A small image denoising model, trained from scratch.
Model: arch unet, activation relu.
Training: normuon at rate 0.0092, 7500 steps, batches of 128.
Rows from block 14, named by matrix and row number. Rows with one number belong to one channel. Each number is 128 + 32 x the weight over its row's rms, rounded and kept within 0 to 255. All counts start at 0. Numbers have three digits each. After the name is the row's rms in percent of the matrix's.
# convs1: 3x3 conv (model.decb.1.0.convs.1.weight, 64x64x3x3), inputs 0-15, a 3x3 kernel for each
# convs2: expand pointwise conv (model.decb.1.0.convs.2.weight, 128x64x1x1, transposed), outputs 0-127
convs1.4 101:131099122107131102165156096129078139067151131116151136084112126128150104161188090133098109185119136099151181110186159118065113123180105114178116136195123073113155125173163161153118149103142075113095149140164144091134171120112096086097114127110140119105168165107198102107152136118118156118134145143185098138174138157126146140085143155155134129146138089176108164153096128090126130086175199126140236130137170168083128144166132114141188
convs1.5 103:135132157124164155137163077127096110169130037114188124093137139084087115105167144143031135107144152139150196084096118112106091089096147136132151120112116132162108139089140137118108137108158076118123075096048041141094117153109131070129110117105147136113117145162106082183180131114108112091116126140132157112104132098158149148125090117140121159110076150097157111112195156081089133156159189116100198168130081144090162144074080102112139
convs1.6 101:140125111162062086170094106183124068151125076120098130143091087094137135146117161119168163180180083201143143097166117160107071114072105113117162138120095101058089155137119117153121128123107067133103136091107172214113177108124112064122106111108146069126120162106118208110113145146123187114142160134121171169116153125135124152122138131137116149104081099122058134150144154140114152144157141130092147116104074097127083060126113039121088
convs1.7 101:116078119080186142157123123130125120138127162081175117146148118158123150171156137116116133096106140126112129143163103153112190179103106175113158100125161176190172141129062140077088142149126161159103145120164188162115129161188108128147160135079118111097126140165143122102154150150193139121184139108141202115175102156124090136119106111121066128069113110111114121161121105119113164121186186114183195170157152125127153114159182121119150
convs1.8 098:102122149132134154165131109103163128132100120154108097132114138146126089104133145088208165159108141124116194135170158168106110125127184155101153157152126175178148156170147122077095144129170121131113172126149154084106133122134098125136146123072136085082154112138092167114169097166094119101158137100148162119175159103136068141149102090128118153167153154110151169092095163157130101167164126109121127202174145126153115142154118141133184
convs1.9 100:152146141116153098077094121169154180141111134140087120152118128136141123091142104112135101068195181164147129079092139176154151104156096117105068152078127133167147161090133125105075073171174098129125135104118085061181138075116117114129139106124149116106099131136135140128160092121098152105078104123104120105093098087101118110124063146116141152158068123132094169108096171122101108158157163128136207137176094157142099179140107140081114
convs1.10 096:171231099164128143134067101068122075132145048109187229113120134130128098144069196142089119111099067163120122155155138170143124092095147145148143141085115097100139148121134145109150153099157062110150164134119101130142107129087156093168097074112100156137060142070071148154134134111126146067089119115168116122129122121130088137091170104135161154121139093108175172139101109122077112123156095113089092164141123118117101199102126091176169
convs1.11 100:100134141103129141133112086137113136109071070108231132152086065153118138102105104155112156136175201097129154147121116078155066133103124121119147070148083155054162100110137107089098088150155070088098119147046091068083178181126109159154090113132116128113140163109142116073140122133077126153134110124131110127119145127117121061156095119120112114084081163122125104158113125130114131061104088064119109079116099117155105114168096101123122
convs1.12 101:154141138169121111157127143141074104078179136137164111121102084131113159157138104141131154179220181142147098156110116098104130115107084078090120126134066119139129182121129121164055098116071103096118079117094122137074073097171104167126053147145137156103160143177165158161162100106145147105114172127094164116115157111121155113109108143144141137106081146093158148159145102078096134102054040071175109105174135080158129115098138126123114
convs1.13 098:155095113121132104061115118100187103121120147136129114145135079123042113062118131156098098145095115110080148173127109120136068088103075084121161112135112072091174131122148111108132126139157062091127119095137106139081146140115133130083115141157090155125167171076145141083119065080104056144093080172088099145158064143083125096160157148112095123156079094117093133137224104113095127158107115215124165109181119103152105187131135107132094
convs1.14 105:184114101119108156167138140085183166124090129126123124171138146104161131092112170115165149115138120144128140138073101153121135152117167086126153142091091092116145156157103139104130138137130187136105160020075181101147123083158087168158140128120083140211133204121162159180131126081054058160179176113124180122162098082147094106116176170118134139072111184141111145112123097142121120072132136129152152137192125177082095110119167109097079
convs1.15 106:159117126138113125132128159100194149075116169139111131129181119139081101143120116189144148132121142113172098166144175138137159085089161112179123176091087091168155171169138136102105128175167202148121111104134088101123125099150095151086154148129094113177185129110154129113157122085161191094144104111099116091051127158114129089093139140129099193108128141120157138106157119109144120110153142096117141127161134173129091133112135076079105
convs1.16 099:178114180136080171140145119149112174197000125172094139066127132123114145109146131178084140120080135104098171109119167094167162120135078102097166124114083146156112100159129076049120144122093072102173167163156105144157120098125089107126149149164106148091135151145131152182134130125137188142090165132117139142079092097130115106136155153138183178105122140110120130040156154120142116108111101087053113097124138158123162145134140153149117
convs1.17 102:092145101117156093151127124145122128121143090160099119116091156148118045130117133139087153100088116093136192151142090130158127086125101091124154081122104118145174130088134089144120123143114121072069147144153157056137124127121118098133138156129119092139077135088125247150115082121161127089110133091098148135133119125120100150073118082116134121089178167121084106140110134171182160113117112082117093149096151121075157122135087141143094
convs1.18 105:124061121113152141143106123100158116063124128112113161123088067157129109067120109185104079112098109092102131104104124173090143151075139121153088146105193115159147092102120098083150142114067149191053135089144167184110125111130143095107095106112140096163085088103097145126162185147098079130165152087110136084133134101054176096110129114144061131093125114117124091081131148136151134131100133099151118162172091109040133155156159090147075
convs1.19 098:183125120067126174110160122095122122082111167131132142135140156128114135179142128123118093080163158122174104144119036123124110219079155053087080145123110143152099170103085083120113183064122113143162098123128152125152149087084148141126150080112109089154171187056089075092123071164111132114194102113151140117146147148155138092098101171167238156132095153128120099247157085134131146141132135160101163150099114172064108089086087100117145
convs1.20 100:141121069077123122109094085159083071148153110167112130147118120148164130142104115118125202104112155090137121142143143137136166063071109169128109171088143175124116118186093094165151130126109146147162132139108169101121145108136121090089159123140105146106150126180109166120140138150120059167161111127134107168114097178077129152149107175125086096113164088112136152123116127111126114147155113222200121174159126113103086066097080114126135
convs1.21 105:131149101091094173087086088129155131138132137101115120133092111077127086122153124144115161135113112132120108126140079085150091133125206114095171118119115127143122132111128131075098135158102064133151119136149163122163107079097164132134155127154101113117160155111155133095148091143111118137108068167167050149101199138177088121115094099094140158140151153133134123113127170120073134142075171085169169161117145164124126118163116107161169
convs1.22 096:111214135156084142106129089120122192107107164141120144029082188109168083113125192104148100119150132094140127126060025147107108090189143126156125127124168130080186126113084169163090124109137133151136103143203133195114065154123079077147126102118132103085086147097126123143151103127084103087169130082178108171157125128138161188152145157104096158195140160150096126132159124169189087093117155109144128136109112138119129079117145091173149
convs1.23 101:098084120147128131132106150166194168137138059110130076108118164104099143128173134161111163104142122122154197124171135149123123116136121149139148106153193112115118154105085116083060147179122157137119119146095126090057161132165141121091132134121162113119116149109162204167113136113101135081182090041116141067091077102155146145123128101148129114132147084113088109152090131106209111155222188176182110121093102160091183104152153110097078
convs1.24 099:068115152081117104108154144102134137152073140119145147114196130118128100115108132175163071087135106149170121128133186120188164118174122143057198114069146168150097164166140093144058164185061136084107101094088177120176100134100121197111107176146132069176093064094119079172166184163178174104118171175117155110109082134112079152110157167120209116107175081067153181158114104150170087143126171105140088121137114173088176140076114140074098
convs1.25 099:110125146130162141092118202106102151047109223114123153136142144096114139068142100093134120087130131179161152129116106131106110150121088092124113115113141170148122125128118155177116161045142105115156124093084147084099089153092091116102103139173123080092160089109146121067136106073101093110157086108132143172093125210176160180087102085097179114103131127150130100255128047145122085154163143176137132136129173130120125081174044167150130
convs1.26 103:135066145135148179191115163135180080157159115115100088118153166152130159160128160139153100170101095139146186192204140149157135117071152116115076116133126099166132151114100137056128150204118150103168136149142133165106166121149139132161152159149126151093112115146133089156034106149156128103127183082098115089109171118085100114117100102110182196137202154138103179150124121096150142078111144127062096139146149101132092007104165106126100
convs1.27 103:140167129153108144137143137185129068114178096134127132130152102137216123154103156117151093161160143135153121154160138138191159137138136168119168100127130141142153194101130135133114109151119190128067153150108109128156130106126144155083139170149143155058138172134107131136208159174162157124187129148116193108126194130084115052188134146106173128068160185131089125146097082144132128114215073157160101107160098127167137151163113147114097
convs1.28 100:161161140120153104113083156091133158084116164149130101152176080175090108185176112126088064113133122104145170147133108155222164147064142113128125126129149161099130138108174124112117163100170152125134171176184116119170089116084101149102171112149088153083138125214173100142120097048160148120115147092084145155148133103149126095138125126121120140162169130157111118126095125149128101194138122161121156092100140129160083137167127146129119
convs1.29 099:089085103115175169118126173115127094077166162108159044133086079125150093092101179140165149135171161116098127159127112091128133123114131107116146094174092146128134128137143167121096152131106164126122122103126169115115143133135084099115152184093112151127158161090107036061146168083131165156141134165108113120124097111102168164150125131093031144080114132089105112105072136158167140139161179120138136152138125142092107105132128110145148
convs1.30 100:127084132068158126060139094125117094141189145160091113105161115139103069077080168169164128119154178130067082169176134060127175099113104096082160087134168172116105107093056126111134085118185129155118138145136185102097148113109107103120108058123141181117179180107079133136145139131178096159067062072098087076152131124168115107091122179125113120168122060076178123125167182111162053166159177114180111113160130116093131130147128068112160
convs1.31 100:097112100111157121121068125112179114116153120129051145106091102173096140186193125167131115096173079208124145146105076111180147159084110086184081131100117097143118134065163098085167146163104124084127128142117100126145133079164112102059091143093112119170121114104095118131130119123109118125137058152118167181142147122178105110083132170152123112187122096108079117155103125125157124113105165132123134102098131143076093109052045105097118
convs1.32 100:122139152136190090112156118173099115114115080151159149079164081197145126171136130137109153119110160046145077147108138187161154087097155100157124101104139098118154106155139137158136116109131124094095163171114186081133202116169128129081139099115094149140156135161081070069138175113125111103166138159136136071123157105133103098170106107165089167176149134085109122199236129086109118106110152151068097119171110109133147121160054066161183
convs1.33 098:071128109133147102118162129108130106162119033126157105113097101151160120127111119183157144129052136126078122169057171069112198190103154074129176138076119133124137126177127110127098070082160142092127183125126143138162051157083180121098110139163108150148083143187163128121153103163118075154219163139166124144112132085135093166125129077160084092093165125159133117099107179122137144096140117100118118102104096160141129143087169168129101
convs1.34 101:135100051086129145068088125131089134159088109155109124126114128057125142141112093108098122129174100154131158110101148102150084103155125121144117164106093087159146166187112112113107156181162108087168043120060073114186120141093130023112107160158133135105128193142094131149081178065074143146116148144100119167116173106075166116108067092089141156121101192086121087140224144111135115081098134115107125156107085142133115147058117101130091
convs1.35 099:133098089141113100087070177150125120090157146126094120181146165125082168096104105108095129118114173119176131140075140120160157140168117076071125159120139120135118117095159148130128131102124073145125099113166101109135150114178054158104122171168136122120123157126157171162136071084119071133178109124157097074125098144130129108136094134105064119133134150109082146120153154087133116149061089173138122129141101115143106140168121099158148
convs1.36 096:162115149120117125099178067119186143109133127135121116132111149089032163096164107168113154063146184123075169121121152140042153095078103148165125135098158117114139160108089161124043128112135162115132132064144117114127135096147118123115104105148146096111139182128138187153097144127129139085100162115087117142059135105120115113098111101167144172156136130107102142082135138125120127096116056186108111101100085108154158103076139134123062
convs1.37 101:104159139120166139158075137160149182073086126077115133146144202126125125141116156090136097145130150167049147182109112118152150153119107120098124106115066133187114143153067159115121204118156141146127073165074203139126131114132096153145087199176089141187063108155127126155196152106115155060143126135147136095137125167105111155161088121102124118096083208085111159118139147142173122164117116119103085143162176131164154194094174082158089
convs1.38 098:125130165163135120137131107112134121082179152097126139150097099055116048070152171101124050081111176055111149175129113104119140116090128081135156161104101088156157050082095086162103098106142144113170144150097130085130107153065120100087119103055109124162113171151172123160084142103154115120144161136135097117104147119171162116131212132124140131114189109116161111125140130140175086136112104163171122175180118170123119170124144138149204
convs1.39 104:181189134181127115129088086154165134159148204143146167126080175131134088137099154186131150100092082132105096166125179179139080110160078126145129085143162119081077141124121179116177164095150163115108160113113126105098131191166144134140134145076119152116153098147144124127084079102165190106105124111188133130154162121073139098117178130122128167133112109141130096114136104153146157129104117114093118129096107150119134163080185111143178
convs1.40 105:117103106133047165089070154166188132112118116176132151083095138103084129086141067154159106128101145127147091140094174119119081121148142146107128095167140147146086163081087177093102158125144112120144175125130132100138078103166090138105118123098146131117064098149111096183116088092148151111105138113182109179133111129108140164159127092114160136082136123146100150096122094183094094110132107166130142154123161151117109124142123120157160
convs1.41 098:111155089134138105107078134128140126147142152118122063128155150112143153080174106147152146171171154159150193091134056100143112132107068180105159096098092181118108104097115124111135132191134144111111109099098051064102148153179199144092098177099191175152125214147172181110041135144143090106084146095112131074106167127161088129097144149108126104118104115122124091127141118127115131124162105127175147120087034106117107159169100106119166
convs1.42 102:127137103113147129115062149138137153073177196037143131072159103107134110119170084078163151156098104160140135134159168161147157145113125107130125124177168074126166076067191175116118150111093128164169159075124140126152109147115091117135111150111180109088180069066149109120071053132128102121125180098148139088148139113171132105121090088113165051134131149171091107232117071181112129124114168153101159128140124170141132079121133088129123
convs1.43 100:091192075172110162146128200126169154139084124135133077144106157146139121112161109154204111159115167129155129169161169156105121196193160170081125131134089077120151191180187187117128129139137137140148205097151146115158166058125113131126163086127167128108172119134102171097176165226124110128146152110115139096130113144117134111185136148190157165143190099147097167178103140139096073146121121142120134111135149120163124110125124108112183
convs1.44 099:134124141195157185126081132111091163096106151151129094098120136167112127148116124149048084105183065102138169151091139108133135178124093102148130090125118196083062175095102156066122147102138120149094090135104097096115091146086088118093098151125111151137147111129077191118146198130159102134128127134110165138128135122141086109117116093137114093160142195103145101142146185102092099125116129137150138075063102142120111071168122139147131
convs1.45 098:089106108104042118159091128136147152137110104141135103092134108121095127138093139070134107117146121096100067172155162163105156156140130157100096098118117123123134117099124144131121159204151106091119155093141142133166128133156042110099102086131126153201144163153137122163150114148187135106145107188092142138130174111104160109157121104143158116121144171117142145109123151122127129177179168190160167165159165149101098155144099119117153
convs1.46 097:168088119098078091125133169165071065193065054153110125111137109134144125090124095095149124150106171140149145072155100178133155133119124146138123092155133157138104149078130111107148121084137105103127089110107151132102077069152131120135089175145125094124066135151131100119102054079150097118158129126131181124116133126147236142138133101146161140121096128106108143065141246117133164144144126138136146154117192125127148128165154087127145
convs1.47 103:143161120124164126140068143101197123150107112158117096090106069146178135091120154148098122171101142087136216130141134134113118120105095142127076113174133109153120091102131106121141100132127083034205101125134144191156096098099126090122084070105084138143148142146167192129121127123103140110099155094094173160180135122056071095100135128115127156159165107116099159096132138142122126133129169109106080153148120098104100157122169121141104
convs1.48 103:141141141160121133113159147155081098141138142176159114179129131084105121216104104117060084087156122132112118150116123154119184105143072108082095154090084089115117108108113125140153159076176167175109180149183133166159088108120074096137122117167099177100094149080177147116128166154142138110079182121134140082185097123120145156124154178134146139107150164153130147169134156107098148123030058132111104098093164137129148192185131105130127
convs1.49 101:123192120114139088137127130141251185124067116114042094129153119156108105133136096128210120108138113108173115124176105107087180142105141106062120124160139132170132134123109143114132092106154121156165119095126102111112093162131116102146075103127111103079095101140159190175150136094111088102128097166165134187086144054155159100097143095096145102119118126084051074118166103150231191135132136108138116153144150121120133147135124112134144
convs1.50 099:125179121065101065124097153146109158157156117134132111093122153105074159128116099108146160088154130161092132120155111142137115082126093108131087091093141107124119150131124054124087120150124124098126113131073163116116097114052095098214124089074135138169172134172143127118120116177087108140133095155130119104123112059141097125067165094066121095110142071164191076107090137111101130072192099116132199135096119114138120167137189083036150
convs1.51 100:081160141080151101172122151141154122152100127125087095130105171115154135121109125148091137112100164138097118144086165097121170138142138096155117142107101154112119133102084116113098105149104063139164049147141122158141110134128126176167071151100120223140126126123158134085133167099126141181098187080114123147119107175095124223093169159102106141105142105162143173119104107129102096102157118131166164109146145183075125107164092070084088
convs1.52 101:165095135132106143100165078131115162127128125158055124137109112142170144102094098132128115090138079105122148101130150137060149128132136116083166097147158082183096131100148156158076119149128117121088150095149148096093124188086054135066059163091128115097124174152153176160171103064095099078073089118096110063163143150162181084106082129135138140154143152089115087155159169124125140147170166145119176140119086093124142150136140084136136
convs1.53 100:095140099149178211159147102127149091137118123108133131166109182136121088180120133127087134104128137122101104128171117151148120153070155135097054196072060089148117093100077167162106164122192126108144075103124097122151095103152157181146098128117179163144197123135189132108127124130163124132130142115113130150108148116116147147138114193142080255145169163148100126160129103127103124100101123144126099116071090141195102103209149091115100
convs2.4 098:137181133111128102140114155166153094092194105158131165132127112142134141133149074140051090132139183078071136076147118133093106165102134086130086087151122116100129138130095123123067113165129155107003127114132120164115131091160088133068142168153106135130116119170100117178140101161174080161131154147102093144122126148127135128186062152144093173093101165175136112132144106174106198174125
convs2.5 111:112111168171144113152087125147170158133149139144104130157137177127116181207104130113087134088136099155191166159111106094130105164143100183147126099059117086191127099148037043112102141107090117182102124095160146128115115125133123149107151143121149169117180114141111120115159120124117144149087164103140091117182144087125069044089168118194108131079128107117150140149139099183143086163112
convs2.6 096:187144188169119135070142119143141152130083126106174171159079091164143152146162114111177116097140193127177055114120148173135111138123095157156103127185184128096106080133131135131115141110084088140135130093219109146118132149098112088118101103150160068149150131106095137096140113146101163138119112181120097121151110162153119126070161104153084151150149173088221113135125147074123122060082
convs2.7 082:131139136057131175100135080115109101186094137114127105100118175120128093134099103128140148136143127173059112059103124109093125153143114103098092129102081164073131146108140199152158136183111147138172062193106127111122131143153215119157146110120144150106183158138106067075094134122185163151125162053055112165070091094101085144110114142156122125148160111110108130135113170140156116114161
convs2.8 105:164136094116124119110161061049125123107162094143108248139149146160106103143070145108087089085127132107103201164146084124132149085113077142164046105198157157123126164111154075122123145125079122158074111134134166103128170110098124090082131167124115094104136148098137150149112143190149103157177134092152120181097200144139141154114170143162131150143127094138131133165132143120155154125126
convs2.9 093:061127141078115127105137169130143155126115151090058110137151129190143114097129129123133157157085112129112106193110154168086113126100121124164204167090153176120108129169173138126103129100111101122135051067139148066111132100096145148093136103183113140175128132079168129197138112143150146102114145110145140169121069094066102127183184127150120078137139102096158109104076154123190159142196
convs2.10 096:195039151154145118111112138125162186074094156155132119096104138173095172091102094169113128081132109185135146140121108116109119154145151171137160172131163114089085157154077121109036160138093149102107128216150112122075094177099136167120119145111087118068093100093112091175144171140124170171161122127199113117084129144119161142109111111126117115187148151100135135128154104147115110150070
convs2.11 097:185116127093128162116140147121134197091110143139093144125131086054131109130178118168155157181144120117128118194143091150146110097148128077141145123114157125156150234107077105086101143113196147131171135105128122150097110163125124179084135126107130094096103119132145111087109095138078064082124116153155174120116101101104094137099152082116152042102213188103107128134163120135147068138135
convs2.12 088:171170071099136136116121129108097136102110156156118085110155066130112078147113125117139115116077090162112110122153104148189091092186154092154139131151137070124097061152135115152152134157100173137092116156102100201153130098185170118182168150085102134127150135159133121164143093098058132130148144134170114131171159159135046122115081143160099101120185119147146140191199185179114119168099
convs2.13 105:140157095093146144087134123183092130081100136158114165096095180072189109088171140140121112103069100109083105118164129111116120171106064113094109151145147141167131138141080180177133120097170133158085101159112095116148148183158162145206113139093146164165133103089124077123154095075134096131172115141190074137082075088158116150096148150155146144094154144141105122080209138149111147173141
convs2.14 108:184136103146098160157084120131087181115114069122135157181135074108114139195161135150152132140123121121145141192193196116190100067133121125157111143149176116121083127046187146123181179093143049107134110123119145111156133157102154161083162130136108168124115138120153101101142123131136162137168109132135109115167127144172140137163171070150127170097148158094097141123151039149144152074116
convs2.15 087:136150152174131162131084151146112135091066080119071191175097115105117048108143146163140143104149143174152077101152166124154099115162165085089118084091146114139067162113135149128084135132175209149088176081103149070067103152158154170115087108151105143136161113115135147164134096145093111110138136142144127102136196116115138132113190131142100131133189129065183109108125164086146101083135
convs2.16 095:117112108171135048131100120110116130093150103123155083104152152103120100123169139098102168130093134146131121173142092154042133156142188113143100112124084084145087139163103136114106149108099114096112167138167096098152097080083134129035136134112144138168105132189140069085124114139087145115108095125085150146173078173142130180179142209085139131115151056174099141173158131183111092148123
convs2.17 109:155126130181103088154168073137062148127127107176132170151111101113125114085046148172084099134146114148201164090111133164081108152105189159071160205116124101163111080139142127112152114130166112152098148139130148084093105145117134158090151126111132126127077080132147134104169144062124083142041142122126103142167111154137126106134184096150117174077140112109176113188139130116130129198156
convs2.18 106:096155121091112129184096107073146120128097101148131198155148114075121112108154150163174122128132112120185124058101141151118146110131189106092107128129133132174180107114102134181132139126077133180092174132059152128167202169159136134130139129178118140146092092116153099086130094115127084158131103068190136129229136081136125162095120154062115115166065084144128114158143102114134161149153
convs2.19 104:093106169121106128168134075136118138128186168061106127120115143138128039122163174126132167145100084178165185106113103075073119109162145138191130118157092175149065180117097097120098139142146104170106179122088125172178086118160174092058124099174141126133126076123162087093167153158120104116171136097174145123090108154133119116136127052109079151100171145106143166102124135097128114116137
convs2.20 114:139195117136086145041193156091174149140103149127158138145176115156134175093159083109153115130129105153132197132136126066179166112116142097152134122139096179121110122110116148140128137148166125110131137155129119144116109107114106102154111111170153126131152109186160115110091165164174169063167167154078115153078154111168100101071130105132155099112127053123089142130101092157127089021068
convs2.21 100:144158112140099073129086137125116147128164139130149162031193175114101147099149119109109092118145126137149151109103144169149137116088124138067189074169138136067107169131156141132177173125125151162154160203137104114142102121131140116073182124070149115156161124141107100136094155136132129057134115087139091092125118160049111202185125093134073144149103145134158172121131115094145185176163
convs2.22 099:077099128118152190091057130187219153097116125134137093132093117134105121136140078135131093121145126140154125081079128165170115117121109090168108150058106161134108169090085100131056172125119147179158133127160177092153141130106133147097148113146076135164158146183135128146197128136145085174158168066122119157124105109148149189148149139056148094183174117158115134087156095150153138130095
convs2.23 109:161116149121133114086120089132141106194179129054119099123118180060128137120103172102160157126090138094079128093152168184129128079134091126122175149193158132092110151133126153113072098120132124116190166141147087139137187165086173156166095142089093132157141120096131149176134172128100107090110216159164177118170097106129110124152113118180105147178182107080157089125151143121138120135194
convs2.24 101:167124078124157190110113194122158132109149147155108093192081147135213075133092147126144132157129153103128129125097044106132146069077137070151086146131153111108186100110129111110126129110053097158024103145147159122137086148151178109134092097156178147072122096135134145114115140090155156117118158139082092126082113090108060104111134118103116124122112163141167138152073116100156141113113
convs2.25 108:129166108154143076126170128098109199135094099093107160140121142176068135072098118098190212144100172084077189124111187106118141089107156111091107142117109138139147133139098105158168134173100107179116116084108129118186160110167129083147127159077097142129130132163125077160129120103138112093150124152116156088075148106144093208147092125103094152204115109087115129142100074102087096121155
convs2.26 102:194127121132165147168127196124115072117096139152154134171135085140096150097173085126126118110139177080187087171105151107172147081135123151124178072079117147146084093114084129109093151130165092155130115100112210158083137111133100094096138165109095120095113064149165107161066074109100063087126121143096140145192128148125168163131165142122119082152142097147133102164109162079154120175110
convs2.27 105:173157135099127158140159137115072139134095103153077140163188120124178186074103087161144150158145110105144135159143150148141144150086125148118132146146123155088094133132134128119089061097172164185152122167151152162117126153125123161064160184091200126192154139121089100113177137159130146108142142059154087080099101110105132049070176121134143084117143108117134179156072176152082118083143
convs2.28 097:099123083085127099123147141114140086083186148158102156171118133113113106094097156108119136112168091146159135138181120137121220084150200148101171150117182057170118171181116160164125078136174090192169154154105168090182161125133155153087124133112096107095143106106121119124130154203145168163139176120105064142065097166128098118100122153073134130122117092147145128152139134094141142154174
convs2.29 090:131099137124179128132032107151151158147094193167176114148192089224175122118208134092154099104181087111079072109162092116087128153108152127119124090115138130140150124143137126086124133192133147095105099202116121146117100161119163161193118127096104169120144116138140098124168137121158156120153149133098147164143111163161079187110075123094113138076110123151120136085116175104123148087114
convs2.30 094:203161045073107132135150133095141136110150125125115140154107132061123092165149166123092135116137082151141128152227084050096078156136113087084140215189110167151133137158123131144138114130122120129161146158149093197106110135144139176127095129062161162147128150137122106120124139112145084127114093118098067182126087103136165108112146133177093141128142057128101132096164143122110075161122
convs2.31 097:120098147112116163101197042095080099075063119108100170184097121131119127142138097155095111094180127125160076177138119094151107116144185163145098147155104059109149199097152123102123142181078123095097155083115133134110100162111124139093032122165124100137153160079137102134095143124123129127121194127146102120146105095084138143174107108132050185122110080145119104112086142141117132126115
convs2.32 102:123131132097111075103124153038181143178130154121152114172122117152076160128117119141131126167045122125149094146099113172062116134116109140136146146135178129127063076114111118118129052091084111103134142220144110206126112147180116138113132087195118112137111113133140135126057149132120151095092072140190168101156132085142117148122153076132151179077150145090111132119144117126184148097133
convs2.33 099:138181165137169149140134144182074128135133113139108126084084127117162120127142112116130122166202117157084118153191146166126084128094111120189077133162150097079121149125112137127147148143149166061147145165143156166145131088110094086162087176150158121119133133145078107129111124133089101036146155124130139105143095191049150144188188186122103193125132115166109189139200129127135089127135
convs2.34 101:162106089128060075106121095123124091081129149084120107101115115088200112117140123126069126157111141098148149083136126132136156142137129132156158149148131135132230136113110147176069128180138115049116146078130077149092150149103146173125158128160130062168103137178118139070131103095134123127198119170132126074105073124136102130130142167170122111158083162133089136167072141197182100134102
convs2.35 105:115203170167078091124106118111120174145074125126109158151122143119123110150112160104115108110063140066126170095087175122109052093155132062120119142144147120131088100083205119105139100066105104193072149152147057112141162136109191134130120162142177108167163115144089159129125163131157115113140107124108101119138167174135182134112132142160151130161131150096102114085174120186085151195113
convs2.36 098:127188134110138117096102138127194070144141136090134094150102113177151156127119094093126155143189065144125107121126115132076184085128090128132036121201098074099154082133161106133075166105122083189177059137103120147148154088118110088130060147150095089134082163117099133136107154122095192130093115128173114108117106126129106089129074101097142108117144098178148126095153098136138168158090
convs2.37 088:084107116177104076110117106118164121150119124118090055148082170096130207184128178153143139138164055151108165122140084149143172115108074086125138142101127079067125112152136120146123118091097160108096110111141088114094120159092135060173117155139080089095095118095163186082115088144117099110168168121134067129116142124115088168157145074158155088100128108172074093098125117088159126179125
convs2.38 105:119067198132119088155104132133149137135189084082105176206115092163119144150152104095137152103082191124075136060144123102144144110171069128102115152130167161172092093118085127179145122135152135108149086173127154154129163093151119152160148170104090130082093122104158159087100146109126170109178093133070124122089158132132143109138145076148073178134119172105095112186124168061098111153114
convs2.39 094:139159129168166099130152071176146163139169141142111070164119128133144165139106144104149127099110218155142158144102119122107091161190127126158119090140133065057188094154122154168150160148123203141134150095159152082109128136106099128177134167119157196167063113107116170170160216144127128118093147146056143165128095140149101102135155120192111123128100130140113159115115115127096124183176
convs2.40 098:117097167117229167111113129099179139160089132100108159150170074143134143172071117169146097092075143152072139106107081181179129048178144140123124159084136175080179114158156169066114120117157128117121121146126088156075135145102153146154141137144094064134116191136140162099155128163098061154148113154115132168128165073137090109110101132105159138124171129147113158099116109131119084080141
convs2.41 103:151125131116116061151188147186145112154106079155125095137133134129119078118094157113103151181146095138154123116164039041110135187097104107124127166081138113168103086124140147124088109161161093084146162100136102059111139151132158102086130134148098076167114105148139136184112106140161136155056127103189171174148079086121124101170076106094163132107131185112116135117102150090124181140093
convs2.42 099:215166148125154136129110113106066111102178144175123139150079094092130130116127125142102214123124133120162123101129162137103068086146164128145080088141127162145071159110137076107145133098127192071071155149156086148088112105126135159078138087193108167138155182151102167130123122137128137065110089117157074143142095147075069120133145187143057128072138144105165140121154144133098125104141
convs2.43 100:139115129152148100064189110113145162162127140121132139152204137100146140134151159114146121085109139114136196115084146072231116121100141131126112114151150150106195131122136128157095163138163130166142109155219083127125185120173111107162152080144128116127136128114123085122144100113118144089096128118162105097152112049096095149110104193095074121095071191147188156177072129147095129143121
convs2.44 103:137205139147077098109106150134135132189134188164131154166092134137113130124129119173112137135141097113175120120139128159144123101022075135206150137120156141181184107120160119143085128119083124046175107121112099134130183170132156138132083147115112139197121142094162150079101122154179201150123156159145167117101118124143146120185146124177141162182098132105117142131144126157106149049156
convs2.45 108:166159084150098153151073184139215122130134114114132123131120110141182134161137112079087084159117119128118072107153092079125179132077155089135154162115162093065074087144165135133179125183175197083127123141113144075126108137147147128142099101124146149137145185101110114125127100148143126165077150114156126172160120086151107178113106090105205147142100139124135104137113146127117089095235
convs2.46 110:094066153132136071120150121106126122172112156132127165183163174114087138114138152141162146189102140117183160096129132163112153134169156162122187165106139176154088102106142106139131109116148164148149129097129091104110127129119160085080021078163127192108076155073125201126093149055104161135106084133120123153108143112130129152109170120129125099165091199169082097129110169126121119096185
convs2.47 095:121088160087108190147200143122084135157077100128104129112142107117139099099164112168155201182067149123157213108163116094146133138106159097095156152096110138100130114071114179129145147141152109153108155163156125074118113182130150120114149171107136111084174141166107094135140105106113149118120175098100152187152166107092125145091160139151142173182185127053121195087126156110114095135070
convs2.48 104:154166153199117137106139148147094116199116103135109111119133175106143132162172121105119114153110134142086111188150106134084079118131154044087179099140094116155137150172117056060137210127137135127147119157113107115188082119127110118106121114126065146067147124127144154158116147116102144145150100136169197092141143149113195069164066132077133125133180186087123096126128169103125146161097
convs2.49 094:149132119129152133144098075176210150100144113138112111150040136160093145094103127123108123085176165087127062092089136171162122147174117140162123098161078096113109144064130180091163095076132157113094063119111158117157170167137122098181140130102087107154115140120117116125179075097098163154146127163154083106148042112156109083150098102136120144098141145111199138127089127159179112108110
convs2.50 106:126175122092087189115162190105124175197106108129109090161171144055093131186102204125109075159132110172179136130148181095138093114175155122110162106103128163087168150140131125097145121107119154126157150063170177121137132080115121097128233118171108098161144159112117133108116120112133157131122144072146112141122114129056138128140104132088163160166131113168101107135141125160171161158185
convs2.51 097:095101151100147134126145145177122128082088138155098141066149111090171127138118117187123115089143112129088193138134095156077164062184118137139183091134080069079166159169138080124151082097179090145151139118149138131117074063140131138088118107152177129111147138112163086168142185104070109143118120151109125060087128070102139052083155074115109131136091168151137142138121130133152155136079
convs2.52 090:138138173146184068128106130186114104158113176072124120110134149072107134161171133104077106106149133091104168187107154106140105191146093135101134107159168134160156087187118086167095151128124126154157187111126150094122141135213124146140076186083139158119125129147102156084128132105090134117183137158161098090145138173074159131177186098158177164099160093102169152126118197157156128127106
convs2.53 094:072127107106087149134122085169117154142093114088088131120104108152091086164110131117178161171080141153095075109151146143111090138146127133139101136105116122156150121117102123129121134096130163161223171120125091070121178150100146175152171132197209195151134117120115095126187143098102132156113104153128134098135141134111133169205156159055114115125110098121168116128148195066068095112077